A small audio embedding model, trained from scratch.
Training: muon at rate 0.0075, 7800 steps, batches of 64, held-out accuracy 70%.
Data: trained on acted Russian speech (Dusha), 26041 training examples, 19.2 epochs.
Rows from block 11, named by matrix and row number. Rows with one number belong to one channel. Each number is 128 + 24 x the weight over its row's rms, rounded and kept within 0 to 255. All counts start at 0. Numbers have three digits each. After the name is the row's rms in percent of the matrix's.
# convs1: first pointwise conv (model.blocks.11.convs.1.weight, 192x192x1), inputs 0-95
# convs3: second pointwise conv (model.blocks.11.convs.3.weight, 192x192x1, transposed), outputs 0-95
convs1.38 083:141091161145141121164150169118122133101137113162147178099090157106115129100106088135139116161097159128144139100096146104118063100117131096119120137147138184149141159123123119154188146101116140136106117115168146111146130096117095161118161146093112128145086077135125107107127077116113126128
convs1.39 097:113102127143140113138117110106189117156112123110152107168151156152148096107110139162132113155119161123142159153103126133178174113138125138122126123102116122117121140125138108145152090144130157175065105131147142137157118138110125184108136100140102136111149172116131121087144088107150068131
convs1.40 076:102135131107164098124152159127132126129133137136124117121105132140086124153133122139128098140173111115179153126133134046116159142140127102116128149093175132103116123077130137110185151123124175136130124134143108123109136112186132124137150105155154114187124133107138123107155147121152120138
convs1.41 107:122098140139113096116117129148114152123099089153119099130181135142100124148133147137137132147143146140115118122104100151146112105107152103089114109123119157086135148149182159113145162132113140112138126160110123110117134121172080146164142120126110146129138110100111145105123095104097138127
convs1.42 085:126119160079092106117169127145122108154132174115117106141131125121169162155136168091130122158130126129143142154148150131116140144108139137140201142140140096120107116127129104146185114123134128123103139170207131131110113138134128157150139067123150105158121085091144142113142129129169142147
convs1.43 116:100113157150123080134141083131130164140137138072136161158095117141109124120086143097115118122150115131117143107173114132168114130124107167112136134158124106147148154141084093164134175143101126116122181158104184062129121092163166113168096113140152113132154153143155097113147134155120114121
convs1.44 096:172126176151149104125125132095153105111143103079119153119116142137135118110112149151129080130153152157110082099136122111105127180131133145127122129181104122113076139092144110112209083140152122144130107133139144139116134101130128120133131123128115100101122124132161126099174110139096106140
convs1.45 070:160101121116134148080167129152180125143110114178144142099157131127113133176123091120123094140153147159141092113167132114101139155103133108103135142148164088117150168124123106131165145135151129123175124125156101111113138099159112117114092076068106099155118101096159118099179149155128109124
convs1.46 084:178116107127117135155123150125086115112158157113129080122128131162115088126124100088114111101134153144125114118152116104140109114100119132136150164147185152163128113131123133099186120142116160147138140147126146120126116136135103153162155072100123122160110129092112179136109120098135118116
convs1.47 113:087155121099146143124134092151081122130149132115101101136151098170150160127151184108130119126152161127084156115118186129161140119123142136117070137127126134174146147164096107126111071130132113113076092104142108117141121128126153064132162145142197148083111120095074136135118108117128119108
convs1.48 096:159111114134126160121090125117171129149157098124099136132133102155167155164123109092140129107149129107141148103124119069105116102130100118085101150098114124161105117149150131127154148089129129162087155111157146153114106151129134097121173139126165119153126136157122114142147137130106100136
convs1.49 111:116100123134123153184149113144183149089154154082145105114166107055127123128122124106157132131147126150118138129103116106132132120098128151159133129106178136106119130107095164132124101139187173149137112117117119125141140173089086127093128139098099162106137101129123119123157147149120116129
convs1.50 102:129134128116116118116129138135112180209167101164074119149091125168136107116118148118065131105096138120152089110077122143100136130144151090158095131140113173135115088101127109111109118147098116157113170099107098131119186143121117103123116143114127079179150141133124100179139145144095129185
convs1.51 111:133135110143128126105146137126113115166114127113147124148118131121144120143129188115157132109116134138082131098107132110141121144140093114156192128142143091116160113113162161107137131137157149112117136135124167162119127073109072140125107144134091152126078126113092108139106152128148124097
convs1.52 113:135130165120104138119169137125107171131144123130118152110124131119112128122101152107090102109119143141068114146101165127122163146122112134141096114100148119136130091122086086126126117106104108105157102158149127130172157097114157080125093135133099121134102141188178141118140145150091154119
convs1.53 101:159121112149154140110153086111167136163148158120118136138100118163099168104127187090108120115138153187123106140105132148189127105130107134151157107172130131134104087118112046163130091141060121110147148125143119125122113086144083114129120136153117104094114079162160115125121138105105120119
convs1.54 118:147155148125145127131089177101142128087111104100140156166139133144128128120135149109087147121108123138129164147120157150163085126104137128143093118126140103134154150124121113139113141068160106131115135116117121132125153112138089183122161147157145136086102082128150123113188109174122127180
convs1.55 105:135105143158107152100123111139109128157117160161117100118078111105113127164158145145123115102141126141120142081106077108116136116135095104132143138144142104106139070123127144174147134114119127099090075128128143158120127078105135107111099142151110138131148137138160130096124135159158119113
convs1.56 110:172130131136157204168108085133128176150163149114128148148122147137142114131139157157143113156119119075099110160153129151103119120141101144140145160116122084145113116109142102128103134122136115161148144115106173118152107130078150128106131135130133133148115123089152064146107129112106129112
convs1.57 081:117141139134146125126113129129124158141143114125124132123140130100122164134126087099084139142136121127095123116109115098145110100110114162102105151131123115080041163115114136125179120124162139115168137114208060138101090155147110111100154106129153121130153062169162174129130098164145120134
convs1.58 099:098135071091120111137135069122134120138148104136108131147092108100102117081120147098120121091125156092097135125107122124203128139120117150153156123097119131134114139104076143111095122098151130163129093128133138168112132110122124130145123141102106166125146136162150121164092141119133122166
convs1.59 105:103122116108094166137182140155138120114100081169143136116099165138101115119101097137135131121085134136187117112124131121129127140135086103131155122099105128169150125114144118160161153133119117136198168172129125130129098146107146130142111162104111120132101126117106109092134124064086093099
convs1.60 102:126097102118119145135131078133141101086120134135162098117117178117122113132151163130179111129127152165149141135141118146136133122145150108146124110224114120123118086155138137131121117112127155125144150149125174148143157105136104097110159122108140146138124156157071150133142109108107102099
convs1.61 095:079138113156129128155130151123145077117112160119137119113088116134121138106114125030156140116136140099118126155135098099128178156120125078117152158150134110120169131144134074110136103106152178117141138154127137131150133100173121135121123108150144105175123140105137125076118139073127070147
convs1.62 102:127143146124128126147101124087166189201128162107102142134119118140114088157102129118105152128120129131111122142133124113093151114115117169126144139138080115123108113136076108128138133130150106174134135128148112095171167158138123128149130115132122110121163183106105050127154170118131116115
convs1.63 101:098160113134119115077124073157136118116134094102103141172148080119100140146112166132083138115157100132170142129106192122141141148136156183143124111173107143169121133128141121103109107141112158198174148123092112137143147077110113105131149145119099136131149162135127133131110116138118145120
convs1.64 100:154138083136099123087137130153162145135132123129154129156160165108160100136126104147150130124151118132157076094136154145128142199124097135122170119141153138140121166093137147146149146076127130127097144125133148167089119076105120125128148104114127124144128134159164125119148155195078108109
convs1.65 073:115122183142105151104117136165108117125147146113166116144139080162127102119083158156173138097108122170091132094092159127087111109112122110128124124115105099141143151150136138111160179129129128077127147150125103115148128155096158106140112089124127132140133109126128165162091139171114128095
convs1.66 090:166080127182121109119121137120151141105112173110139101128100125122119119079144121127117130104127122118119155104146106144179099128120106130159106122097097130140149114130135050128132155140127088142127130121114164093089144075123142136133155144097131144137131125134162083120103087117097095087
convs1.67 108:129144137108103131126095118126099137147146156094117122158125120134110112118124107135163115150108125165115081130102128125106146127144121111088102136086151185145123130132133129104103075121127163098178136132126105098109123099099119110145116111122095121121124123124100150137119138097099135140
convs1.68 091:076097131132156148132116115120182134128123143148101081093094123115093113139181122122117094169137138118119117139116111088105133185185122132122151142119118085124112154096141160131104122120143105162114112118108193159121122143098113127123142077105142113153126157104133126141150130155127108150
convs1.69 105:186125122158131159127099130125108149093128136121107134119116131157180144106108105118178114149170123109107101094136156110177139093143111112117137113163140144118128123128109116148121178152121141147119134122113097132119161152135091153123070122159089135139148128136110119126163142145114165128
convs1.70 095:126155092103136114107124084145084126144079119155120148108084128141108142166113096131121116116117114130136127151117115112134121139127105098137174143123129174159115136129097147145147103141094148110173120149117116131140083162140139121120117144121055128176087135096126081115163135118067168091
convs1.71 108:097130098158155138162133115165111137132074128100108123134113130129137106133127141106122140132137130133147096138139094138089152123150201126104203135104116097116148134093137136161136114122121129144143192092123141090110145125108139102117159120109149141130127191101140107129123110132139119095
convs1.72 110:131129073115138113121147155124135125127124121134125104117076099104149122124142181122134101139114138173131134148182138147138143146153117139136145134112119135105135143109163133134117103115140136136121127141083120141105114138076134171140091132142119102120102105071115080145126155132139141170
convs1.73 117:173118151121125141143136124120133108145126149076106136130106176113174135135104160135128103134148111106128120146124142133173161105121134129135100116062125165132135153159123142094115170177144120138124134157134120123138070139150154094142160140093120116115118123123126139115126136117082173124
convs1.74 103:114143145091115141132110152116135120110138148130100139134145171160141120097160153112154150142105148131164151138138091127147113124111167125138124111144129086134118055129168123143135092142118129133156131099114100157124146130120119107129110142130136139167128109105084161136156172110156150158
convs1.75 096:094154091143089096128120132075131141113129141120121146165157122129082105102158097114105126125103118149133154125104102103116135168119128114127128141133107157114142179121114136132145150143128136148134164116170116086149126176150123110133117131126150126160100124152153173141156105137123134108
convs1.76 109:088156127155156113163118143115192163145127148087141138104074128150119115126149170136116062086135111112135141120118138135089116125151140141123196144146152122116145095132115152139108105121097114128140123110150153135130139148118153112135100116122154107141127138096095121139108160112095143176
convs1.77 094:151123153142153105119136128147123115097128091137122176137125183100111147160151146110158128132133143142084116128146130083134107193122117126116075137112136089149135129118139166140139102123119089161147113114158121086165161122118166142131110128095126121206108102121125125139129158135137128093
convs1.78 086:144137125135126152130071142139100164151154104156082112144124127145103149130117126109097101130124129113135130107134105081140163141116110095139137184131134144135166107161128136156169136104136130107129125077172128151122110128096134168081149090119109082136142114108118126102131124125141089114
convs1.79 090:138140110098111100099091116131139123160112108147142076150098126118108101146109147099158124084139096147107137136088132105132124225136125112123091134127147141143131135140115114178162137110126068112134137109173131120118115136159111165138067074130137130136163101135133123138103130135079081109
convs1.80 096:127156125110138152147110107121118142122110119049144120117123110136134140172115160090090141119151123154130087095161106150132136129106075100124146113122136111137114165177110112139159133098091177106104132070204112194126101107121125163154125099131138127147127110088154151125118157116146081135
convs1.81 112:132136156155141103107094091166119097105106140086118134082157108137144111152154131138120147116095118080159133101130162125155134132135130137109126106105086140133169138072165083149129099108094122115128107150131121146159140194116126069138086162109122110114126089172120175143118145125151113126
convs1.82 079:144115121129108131113087143143111110117130165102139127124154119119121115118120136098162127139100109113140119095141119084117096098145115127129151179124079120155128129152154120142144131144145137087099125161144158127143145134082106120095106126118108151122131128138089132093139148133089094137
convs1.83 111:121145038129129109114145127107129107125124106102156098154125129148095135131158122155132131097141135111088126162129145136140139140111144158133119126143103099184099125156089154114153101131134137090127158119133125131112129094123121116160075119133166121140155127167126109215154115107141134163
convs1.84 101:096147121112151154067196099116102096116154115136132150113117132079181139116132134105172120106188123169151139149112097153140180148131143121129065112135094132132128162113123091113102115157144120115126145129144138140115113112140084136157109165180119110142157122116099068122164125159129088117
convs1.85 113:134123072144114148124103128109100105092126138140119115121107097107110102140151119152127096127136134154100127094124127125103088152140167143133109114106164138154109130110126163136206128139133139144121143140167152153123159124128137156122127159116120087087106139140123175090141137150118153150
convs1.86 117:129141117170163094108139125136122138129160115120141114106134139117122088155109105143148109101113092137142054111127125133153142132083115090121183130139143114117137137138113190158110129126114126137096107125118145118138113143156155194124138148145181150095159148139089121117142089173184128161
convs1.87 087:135150114119090147127138142116116129143136122172167128117149113104125114109138135088115083117117109085098162117135162072136187177156131152162105198119143146123119124099090119122178148148141142109079104141133131136097137121180134105114131116137093137149126133138143126150118145093131146098
convs1.88 095:090147143104154140104159109167111148112106144132134130138108110143110104104135121125113104126135117114125139134099127140126121141171111160111120118134154124164099119136176127175174130108112206118133156107171114146117153120142112167096150114114122074142120110128108129072134142147136095112
convs1.89 110:109121123159149138130082093121112151113096153109101158135114133126115126118098167159143106148108133110117147126170112128084145132175150112103112133131116096108120108145140110156114110148110136150130097132139107116147114126115125110098135127095107137141099106133140143082139107174129138128
convs1.90 110:084144137096129121161132143155106116088124113109161076167116143134102151118141144122120125135132143088141138125108141114134116140176131097129086131114138172152140145150120178124155092120083117127171089181146112120131139124185065178136122157121140137105088151174125132113099126129141124076
convs1.91 102:117141120126147114125113130101140136148106121183097177156134136116168127101125150122133119105088097127110128152183160117119138123143117094110109127098151100098115100122154144132114133083139130127118137152143149186135114146114140152140122093106093125110127148086141147087136130116090119164
convs1.92 103:111108130145076126127165076156117119129140141127111164178096138154136120118149160094141128165143141140107151144180138147156183131084117135125118118131159137127120107137137141098141123119131124141110136124082134111102115150126172131155129136150131124131087118137151110134166160128083105118
convs1.93 101:198115113093130101102148123124106129135110099149144146089227123132144137130133113136115141124141106090070149123131117144099164146131129090122123126149100133103149140134104171117128172144115096132136123139141116134133117160112107150145110125129103126141119145136073153124076106147101151134
convs1.94 113:109129130104149127174167129106152154119155136112151110101141128105095056094132135112156122123088142080139173194143140110140145134112090139122129107160149135133152099124139194124116167152134106103150095159068180108132165131101116124090145131120124119138113115146128114116125105162152096108
convs1.95 081:161139125126150068115130128157131120122099138144145117175159093120112141175121112097078107123128111123115144131131135079132148136106121163105131153137121125112134105115116113109137087126148101138176128159134151104125149114125136124125133115161129146133175120160141110144125102138059101140
convs1.96 106:184115124139128105143115130085098143096137106116156124114110172103110142153113096116140179077114154190139139146141129140131139147147128146085125127149142122150121162116133076105134112206127096133142098166147116148128142122147128118081113126127127133136106124148142105128134112074162136114
convs1.97 100:115152116152150154095103145112195156123146098116142135123155154149082128123173097099118094099145132107153112160136141155120136147181104122106144105099127123125124124117100145122114103089126175120116140045110118114133115107114150151118123147125149147133108162164141091069135102135152181127
convs1.98 099:138127138141107169113145144111142138123104108116131123108138089140125103127096126112106122165143121148126151096120140110148079154169121159133108158091117121117147126150057126171137101111141126131149111140135096145122095097156147138134162168188129147111115128130142115085148092120111083144
convs1.99 104:123129137109117126141139123112104173112087144098102148135121138150161139105113126102068120114159155095143149096142166145162091114130116136126111133151133098145179131154164142106135108104156134146142104145088119112113105126121136118124128141155116110126159128121153173141171118137139109108
convs1.100 096:137122129140132126135118107150146156106123134158119135175105123140150155127110145052156098112120139126135103128131135044121156116137146099124102202144098144120123114145110125149163155144135151099116150164231152117148130097120135117138139042108115117178148069165123128143150145153110112100
convs1.101 077:132089127129099066103129155115081107154124162111147134112124111158112144132123103046146107134125129132144150173136084133108137133117116093113134193159135152138116121134143097108168137138178110190137108140139139110093100151143096137155143092133163096145086148142101143101132132082144103111
convs1.102 105:107132064138134114137172160146139131079188100065097158117107181124115134110105115152120146130146132153127137137134120119109110123144042138145162134126129126152116119109138110096113111137144164152165121120098126141145141125190155111132150123108114089146117083148172079132092113116137137121
convs1.103 110:120119114157178115122141107063152115112118136115133125109134136122140121150161158138112161133150132099142134109135111142149133113087084151135141133110164165151114141167119103120131159151173139104118143132128122125128095131170087105122163141133135110142162088114092108176130139126136142106
convs1.104 099:123129157098159137112161168131146107112128117135125145113160130119066137108127136109129133131120097120127146130109100142141114151104108105114141115149156157100125136098088116112116138093114156119147103082081106135148150176132137114136091141121075131150132151097161146166069158139086154150
convs1.105 100:130130139124151095066170143098096171138130119110141117124095141167125070090124164139122166117127123106119119115132121158124122155114139120118159157187139122111182145104114126142164066138110163135105125147128121120113130134175128147144167121135138111107144148121091140084108134144140087137
convs3.38 077:138153141116125099068090114110133098108114126090114116124142151113112144082129138129163107070137145112118124090100100106137089124102142128122070119115114114140110107095110095126155116149088133154135094159119119174097119142107121112109111183143146137097116134151116134165128148120148122117
convs3.39 104:147116155141106131109122101134125149107132143168102164137138180145187137101151098116115140115124130103129142125173111133158153076111141124149091116110116129084153109128130148165139160174082109118091128132181111169128113123175137167094140121110149108144151116089108139140150111112120116139
convs3.40 084:119139133135155221125097156114144169112128090142124099136077113088121145111173132128118175144148108145171114131130141115156132123097111131100162142134082115044168160158128161124136126145124093131099144126140132128118119179139116148082145152142133135090158160078144111116142131125128122107
convs3.41 110:126113178119102094162094146102135111114133172112119147141128160161179076121093120127114123144066148142115094147133079137154145130116102148103136168151143129099140153135096095124126126150072138142132144125112151135187138092091139126115093157127145106155135144147107113144136110107119116108
convs3.42 088:161183118171153091174116113154129141136121134145082108139138138147139155163165138148148151133137140147099091123139130138149117144141111118151138135118127128183155129126167177130149137098121148107125097107133144120109125144134164093135143148106123135117127151164139149112164130157077125114
convs3.43 108:150120123149147131142081137181117121139109159123132129127116149128111078101137142130110162126110135135153143124110152128135082114095162139116157151120132122106127125170138113146103133161082129146095132104173079138129118133114108119108125153093140126044144126144147149098141109140117143097
convs3.44 098:103168121118130139143153136163084128126127155131080107120093123115128152105143144186137104139130140110170155081132122153107151158147142147136124110141140099158123152155127126148134161137111160176143130117072114102155132129097214140142151146152116148189164170132180114138136128140067119122
convs3.45 081:148129112151159126155125111081090113122117091125137137093133114131080144109120114117099130138145084163110170151101156146129115126136146093124145129156125109123152107159139155141136127172122114147124111117162152129140133171123156133121109118138157115093158093103187089143145127147139112171
convs3.46 087:138118131164142145070107101094141116128134110170128113061145121120125143077117121064161110150136121121114159114094121099150126107164138121136145148145109123136162134132097081098096131112183129130082116127111121129158103137125104150102141143155148103131127130099138126121109134141173108114
convs3.47 109:112122140100150130115088166164140125116168127156116094144095093137171139155145084148138122161100146121111119128118119143160135076096110141152134101131082080107098158088151209091149138124135105146121139129136127091136134150096111124151105126107114161109144138148136102115105138127097126093
convs3.48 100:144110077112104136190160159141157141132152145097110081136161146138100112110149154108149132151116141146101132164165148139122111107139093133156190097177177129153112112121107111114124171138112110114130138137110105093132123111167138155150115103115122123132101082137093133112126121098143199113
convs3.49 107:122117198166130127115144125139080128142135153111130121142110168128076139134154147126087131124091122154153125127138152160118107096109121126103151155142136157134177098146134153138154115119118108136118118122145153143134168121128128109115097126110089128140144092082124135147100087179144090106
convs3.50 106:170115169111112127129169076133142068131134153121114141111145148097080115106147126120113100163098124104125099111119139134147118135152110170112084107106129159125125113140105121133150128147154134113121111094137128087109127167108116175098105117117155120102139148091087130128111120123099082136
convs3.51 112:126152111109111153120081134094109188113163107164124139140153131131126142066159105076158122148138127090099090123146113105124110138186124125157158131095138152157128126074125144155108137148111168132140111137098148118109140127103112091120113116135138161142128145119108161143096151101131110108
convs3.52 110:122177122136142143142119124114079129145144152125167178089174139113080128109124152138155139112140105120169111096153133108122106121147082138165128117150115116137117157105137106075146084125126131089171100119126048130085124113133182114124125159111142105141110127081125123113119110118142112162
convs3.53 097:117115156130125144089115095131118118156165118129175074134172141112116127134096077108212147107157147075137135108144109132108109097121100124139149122118115132096093125088155128155145138104127114155088132170133162148093155138162087165151161127176146173146131121094120145126121124153135147096
convs3.54 105:082108100126171145143117106110171156092191133107111104182131157142137119135167110134101090108157195147144115124128121122165104127126083089132129114169105159139133111103129142165161130129111104135152096093133129105117084116080162152135136133071160105149158115131162141128108120110121170134
convs3.55 109:132092177139144128160105141107175153130111119103128115133150134101130150148131163120116139109178113138170155150117124134167121078170097129106110099137108144133108114171128118102135089153132161132125183119139158104130099121133122162122126142114147131095127127116119158090147080097113119115
convs3.56 111:117105153120122135097144118153134119138149169166087141131122109116130110132148089135162128118102102114149134140141125170119105127121107161119120164120133162080128110106147141135052141103123160091107149120092177129131086123113152102139123134099153105110117122115126175113120144088145147076
convs3.57 086:094096147142127152074125110131142131137102127159109123112114119151130123115164071094124115089160112136135146116091108141139110099161128124169123092172117127114117119146105160149112101095105151146141146200111134098134173111161149139162133132146114139121121145110103127078142128097139129123
convs3.58 097:133158105106165148124141120103101129133165101096145144150125126086140134122161120138130159113132096087147127105119153150163151115160162104122145116159145110126099127106121142123110124121158136158126129103132121161083143153143105080165109154105171134092117168123116177184161141128115143115
convs3.59 099:153109116119159105099130112127136134117111107149124101089143157128158132147096093123142146139124082111151161108102105128083141152172144142103121053098151131130185176166132118116151123168096136105150132116137135131115112106132108105165163149094147096115142130132115149119129120125164135152
convs3.60 105:102154099150146150144125158156104138139122142117106126130126125140096119148147180086112103113108131132076144116108143127127115155109155154106142135095127111137113100132101149099096104148157114137122115094105130148124155131105154168123122165119099153158142122182062120077119119165120078158
convs3.61 096:121117110111134174107150121137162140131108079128146138108116097113107110118111158130113140081134100117125150120136112151136164124136148098155139158155118145137120121139107081147132112136114094146138127080144110163139134162074105113085112162121158131136155080093111171165118116162142104144
convs3.62 094:161135129140122116126119099110118170125162126139125160136118109121091131141146109116101104164103089128117128135184141147108146118158120155153104099109156155104112122152092141087161111117115138157154138153146148194133116142133147132190159129166171141114165126122165121094136134169149113187
convs3.63 098:114167113159138100141112110149110079119160088138114164118147132144098109139088146169120138108120090138101120140109107159161155108135127156170150141082107177143126133095121160157142112099167150149141091147173139135109110128099126166158110115093136144114117121110140135084135121118117136138
convs3.64 091:119122137114114130103121093110141146151157113140148129111094142143125180094108054108153100095133081118105139161130122150110156165141149113113099096175113107153105106159139093135090102140088082116134121123153113102132098149148119143124103101108130108124158134111107183101123125140103141118
convs3.65 075:100134117126138143100153128100145147183157149153128119074104079103125099149110119078120103142140128121124109113168099175145161097139126084134165169145079105120100115147146139155112079162128141121129115131117141113124137141144173120098127157088130107124107118099142120146151092107117117130
convs3.66 096:119130130178128159125129140180132109110103126138099071106149096165122129134148141142151116107129181184166101140148147125132147155159120109146135116158191118115150129138121110153146138114146092120108158117103141043138147136141131137167121140109108151126104109126134177145101146179096110127
convs3.67 106:043136124134100147119121144102088167138125161133111105122120119124164091116122163084132160138123136116108139144115134101112136124126135158131145132154159095123122083191153142146082115121108122179108109130134113147150106107094112156115135133055115104121120102160138122106117129154168113081
convs3.68 087:133187094094176118133132138130129140116179135125139107158137112112121151130136102136148139122125145131148140133115137115150124142159169103096150124138137115158136100117107133156128133102146129125095142110131130116160172142140134118142143133128137078135118114125107137099083124140103130156
convs3.69 110:141147109084155126126113128124114152147136149101075126135125148145102124134101153112154097141117119122118118118111097134109155119126117143129139152117106138136131112130126169156110090153134118166124165145092119139150104155108121146147155115102123091132116122104132102095112130148159158112
convs3.70 097:168106174130131128126163091147140144126117113129127146139090139105137112158101119164121151097147092157138123150131131103089132135119099110151139113171113139128144071126130119155104173116135090115095187172140134148122158111073128172124099133082146132178114137143146119112115156130101132152
convs3.71 095:159140133151130110105160159131162081130085153149100119121137157147149105126135119109120145136097121103122127113088100138113169126128135151119133111106099139102132111126148083097119184186118184120150151159161171126149203113133154153135121105121123140125130115100141141113161078148121113115
convs3.72 112:128139122139114147129125118128124122109137116143123079125138086104067110109174125160167128136174122167181129151147141153117114159184162140110152123156103155111140100137115141108146090127154100162133134127115091111160142117096134133115116148152127146078109111114153129082134123124087130098
convs3.73 111:180106140130107092118117118106131112123120106089171133117122127187128149178124131112061116138110125148110141132129164113128116089134146115131164153107140160118165126104106133136147115142115142088145118124182122145111129120059079130127126139151122109148112154167132162124116138152138104114
convs3.74 106:153137141081113094134152151147131126152124141162110079117127136105110149162084058142116113121074134063068147126143119124174102137134177142152140135190124085124102128148131135155123156114134116156119159134140124121099118132105150096131120125114115127151126097173146151158116126085123143136
convs3.75 097:136135111154130135138145113146112119139108118094169133100137156138091100115137108132107095170117126119152113137133123126124122171119089103137104165189097115131113146162162109082142113109130109144099135093102163112125156150181096114178161139140101153103100130102106120153100161108099108142
convs3.76 109:108126113160127092158113159149158150131113119133138130114126119144182107116109194103123107136126131146111122158101167108131117133121117145144120159113093129112175126101140091136111152160077125123104099132137127098070164121124148159141102122134129146120118080162136081099138127131100122104
convs3.77 085:133101135132097099115132152094109165144160174104103107170152135157129114164135144141111201161116108107131135147123125126119145180098073150150156060111140108134173177136133153092126131080113129136149112147137116131160131087117140119149117075105124129159115115139132104183106112122126146146
convs3.78 091:151135102125111091129159138152166154137136176104112109105147155123145087122129110129144115163101172157151122163156154144156102127173114167092145099129145137107173120129157117112155158104109080103137104157133096116153114124123135133095094154097129159128093120134114136087144148125118109189
convs3.79 087:128126160129158061140103107146124104127157138170109149152152098199121132137138129140153140131133184116103121137137134139130109146167103135180130127129115183144135106126137157145148143115147119131127147125139131134097130102129099103175141119141112124127129139138113150145123135095111117110
convs3.80 097:105104114151184154138140119140120095116117107136138132170114175174142139144100141114133167123121127085166092092133078129133126135153173145105159118122100114073146165141134159106163149096117164084116128132153138108167129143108167096165123137143135149135145119103137155119159157155122129136
convs3.81 106:153143175166154154134104136137145105128141184095139086125104157129129115140154152108070107125127133142106145089120114111135115130127183137137082139129135144109129103129154081129123135158166165125135121110128086135138145118107130153088147157140104133113104127089114187160125089160139143134
convs3.82 080:128118149110160140086105134130137122087107139129150117135123146128112130091124148116107076123098100135119129135124151121139152124123116138148121084108149155105101113118166144134093127134144121134146158132124122133146114092119117128091147166147104163132124091146180102157170159094159117117
convs3.83 104:152136135146123165129141127178141109122133099142136126123104170137114116136132099157087123122177135180091157105122094146118111115151165110126108129129124110142113135138132132105169134156125100138126100109130081099144162142094127181154075144158112086114109151130164080106157105136137087143
convs3.84 108:101136144144116166130123122118143158127100142126136115145107125114130163104109128108117143135102151163154131135105140128134128127093153131116167128180137116111109139125135089097155106092119147153154123119169134087200111082126128126104116147155148102114142129130164051152139101117122117160
convs3.85 103:143129120138152153153093134164147132161147149148094117081115100158163098138138126146085137195143136108121128094127136163126151154131089113081135174122139103134162147146131148095164107104111129131157138094128169130116134092108146105127108149138172111118149142131148106156067138117132144148
convs3.86 117:108152096133152118133129127115098111140118157158124131129151117110143086116134175132120120116118134119162136121139121115157108110165111166110149130136099113139143146091146074160097120144100178134159181103127076114111145121116108139104143123073079170146173135140125144148154144117143107126
convs3.87 107:102114167129139100135178102125119125132141129139150141122141155194180089140140151133131152153122142126114132179115103157129101116184133140182121111136108108191145141140155151096134156154115129128149141137104125128138124108101131149173132089136115133133119143123123091153145130122111133141
convs3.88 096:101089153130109126092103109113179128111109133114148117108148136151149123110151139115124090099163130122171144115105145128148166137150131086133146116167142144077130107113096103159131142152126104124100156097112140101109107132077127144153150132105127186138115105158146155121142169141105123111
convs3.89 107:121092170148116140125130131128183119102129132141121191114148117118171122094120136109132117127235159114117126133111175146144086118114130163093098158141121151148080103141111120118104105148156147116136151155135128116141136080066126069109164115110124118092134142078123162106105194114135122139
convs3.90 110:131141106172163149123155099147095106102129115146118114110108107126127175129152130141123120112138183112136107141178128139096114150118109114146185099125097149130098135155135084096101123157132078112120101098131084089128127194156121123149094081122102172111123169110139143119149129114128114152
convs3.91 101:109148128123138102150148131108085144089113134108125123154103130133108174104098102113154152108123138095155123107124069165108138122137164159139158108139115112087136138174163161116108107126164116144148127125170121132150128132114138112158104167169124146153126083208129147134132154114121153124
convs3.92 110:109116104189102134131126121132077158137128175100111115134129168127131103188139127131139106121138125161125102135149166104106134170122138105142095129067118145175138162074114137202147109151105163095112136116127103152109144146126151130099092104109135139139151132131136155129150117097142084125
convs3.93 109:095113068164084108131088163166100112128156156122089201127117159140129151139135122136121139112131123129109152121124114118063146121116146136143127107131136130163101105112111064156139111143125140096125168121149131097135118112138130155130124127092122126112155100119148156112119112108103135110
convs3.94 104:119121098111137133159110129143161134127124162143098146178111134182194188137144108148138111114170153135097111111149162151161146136151130079163136120142094114132119145170134170145137118152124121142141102140133103137130058143141143181161154147177134117110135157129077154124147146091157140133
convs3.95 084:145111124121085088142121140148066161144168146114091051168113132184115129140147114129105171107105175157145107157129130142170122137152105082120140121124147114128135146132132103113110127106097141153104127129104063118112145127104156171158132106104125154123105136139134110120121135127114134118
convs3.96 105:106123125124111124142123125114147128110086133150114069127139118155130152145151134128126115126125139143180126135127149108112154140166156106135134148142123139119155113143161165100095134151097133116100143121126122074149171139110126161125146137112137188140048127141132146123125105136114122131
convs3.97 104:160169113124139204099111118121117112170139151147152086138143141098108125121130081152158114129122132105137120135130118130140164131126106136136124090116099129153085155129152101153128098145111137131103069143155133142136133105139154125119119136127073199111102088137153057161107131138134109118
convs3.98 089:112095147085101106139122158120106108125140163170127109147133154151131149133157110152103154102153126086143184141159181119127104105129114139111110135100176147158121081088141148109141141096119099138152105105139137160148153140113094144155107139135109158118175103143098157162137130145141111143
convs3.99 105:131127121098148121110151120136142117107117106119116167131140142094072133177160149137103112128118123075129145119165108109146090149099051126135158110135127103116108102083108150137103162116124113092105148151099136134165100117093129112122120173122109139150132099151129139137154169192097171129
convs3.100 105:136156168114089112112114152105124123132110139149148096143129152160128148119142138157148085180092205114136139127168098169135077115145147136127130090121134150115143122142138133085174120129125179108097144143162116124134144155134111102116155104118146152150140091134114131113123126136150164144
convs3.101 080:137152140118135092161138162139117137168127168154120149198179150125148107147172124164121151082099141111109112164132116110141120126166133123132123114135157071148156143115158154152154107108096160120125116096126118125100129130118163096089142162098105146137116142121087134130159110101100161145
convs3.102 101:129133149158096121117123126111111122116102118133150143114112130142131119143136118083127126150122103128155122080130102175156090122130135124141108154181136144120115117131136067147111095162174185121127133056123097118112129115124112121117157108183122101115112166078128134164187142087111145146
convs3.103 111:126140136157134097141140131159124074120116141069142168095094152145138128144148105124165133113208118120181199102115116125062105116152128169154110127114121094112101124118114123123119125134126105109138141143131119161194108144142144093155138102108091109096127127159109139112038159103156128104
convs3.104 105:103129138114145069159202133110048142105116103123125118109114139145128125129137115121125124125171140075098126116131141152138154086168130135117170119088163096160128162144113095117150097102142131136080144138068113141151161152125124113109150124119151083130143175157134113106070116140148134145
convs3.105 086:152144122162163108043107110132133097149112106100127163135131107110152093102098138087114139124146135134126132119165110050134125164145143158157097156112108123102153097158110150131123090128121121146175085122102107152139131100138106172151147139116114126132133116164091056103184139100121117151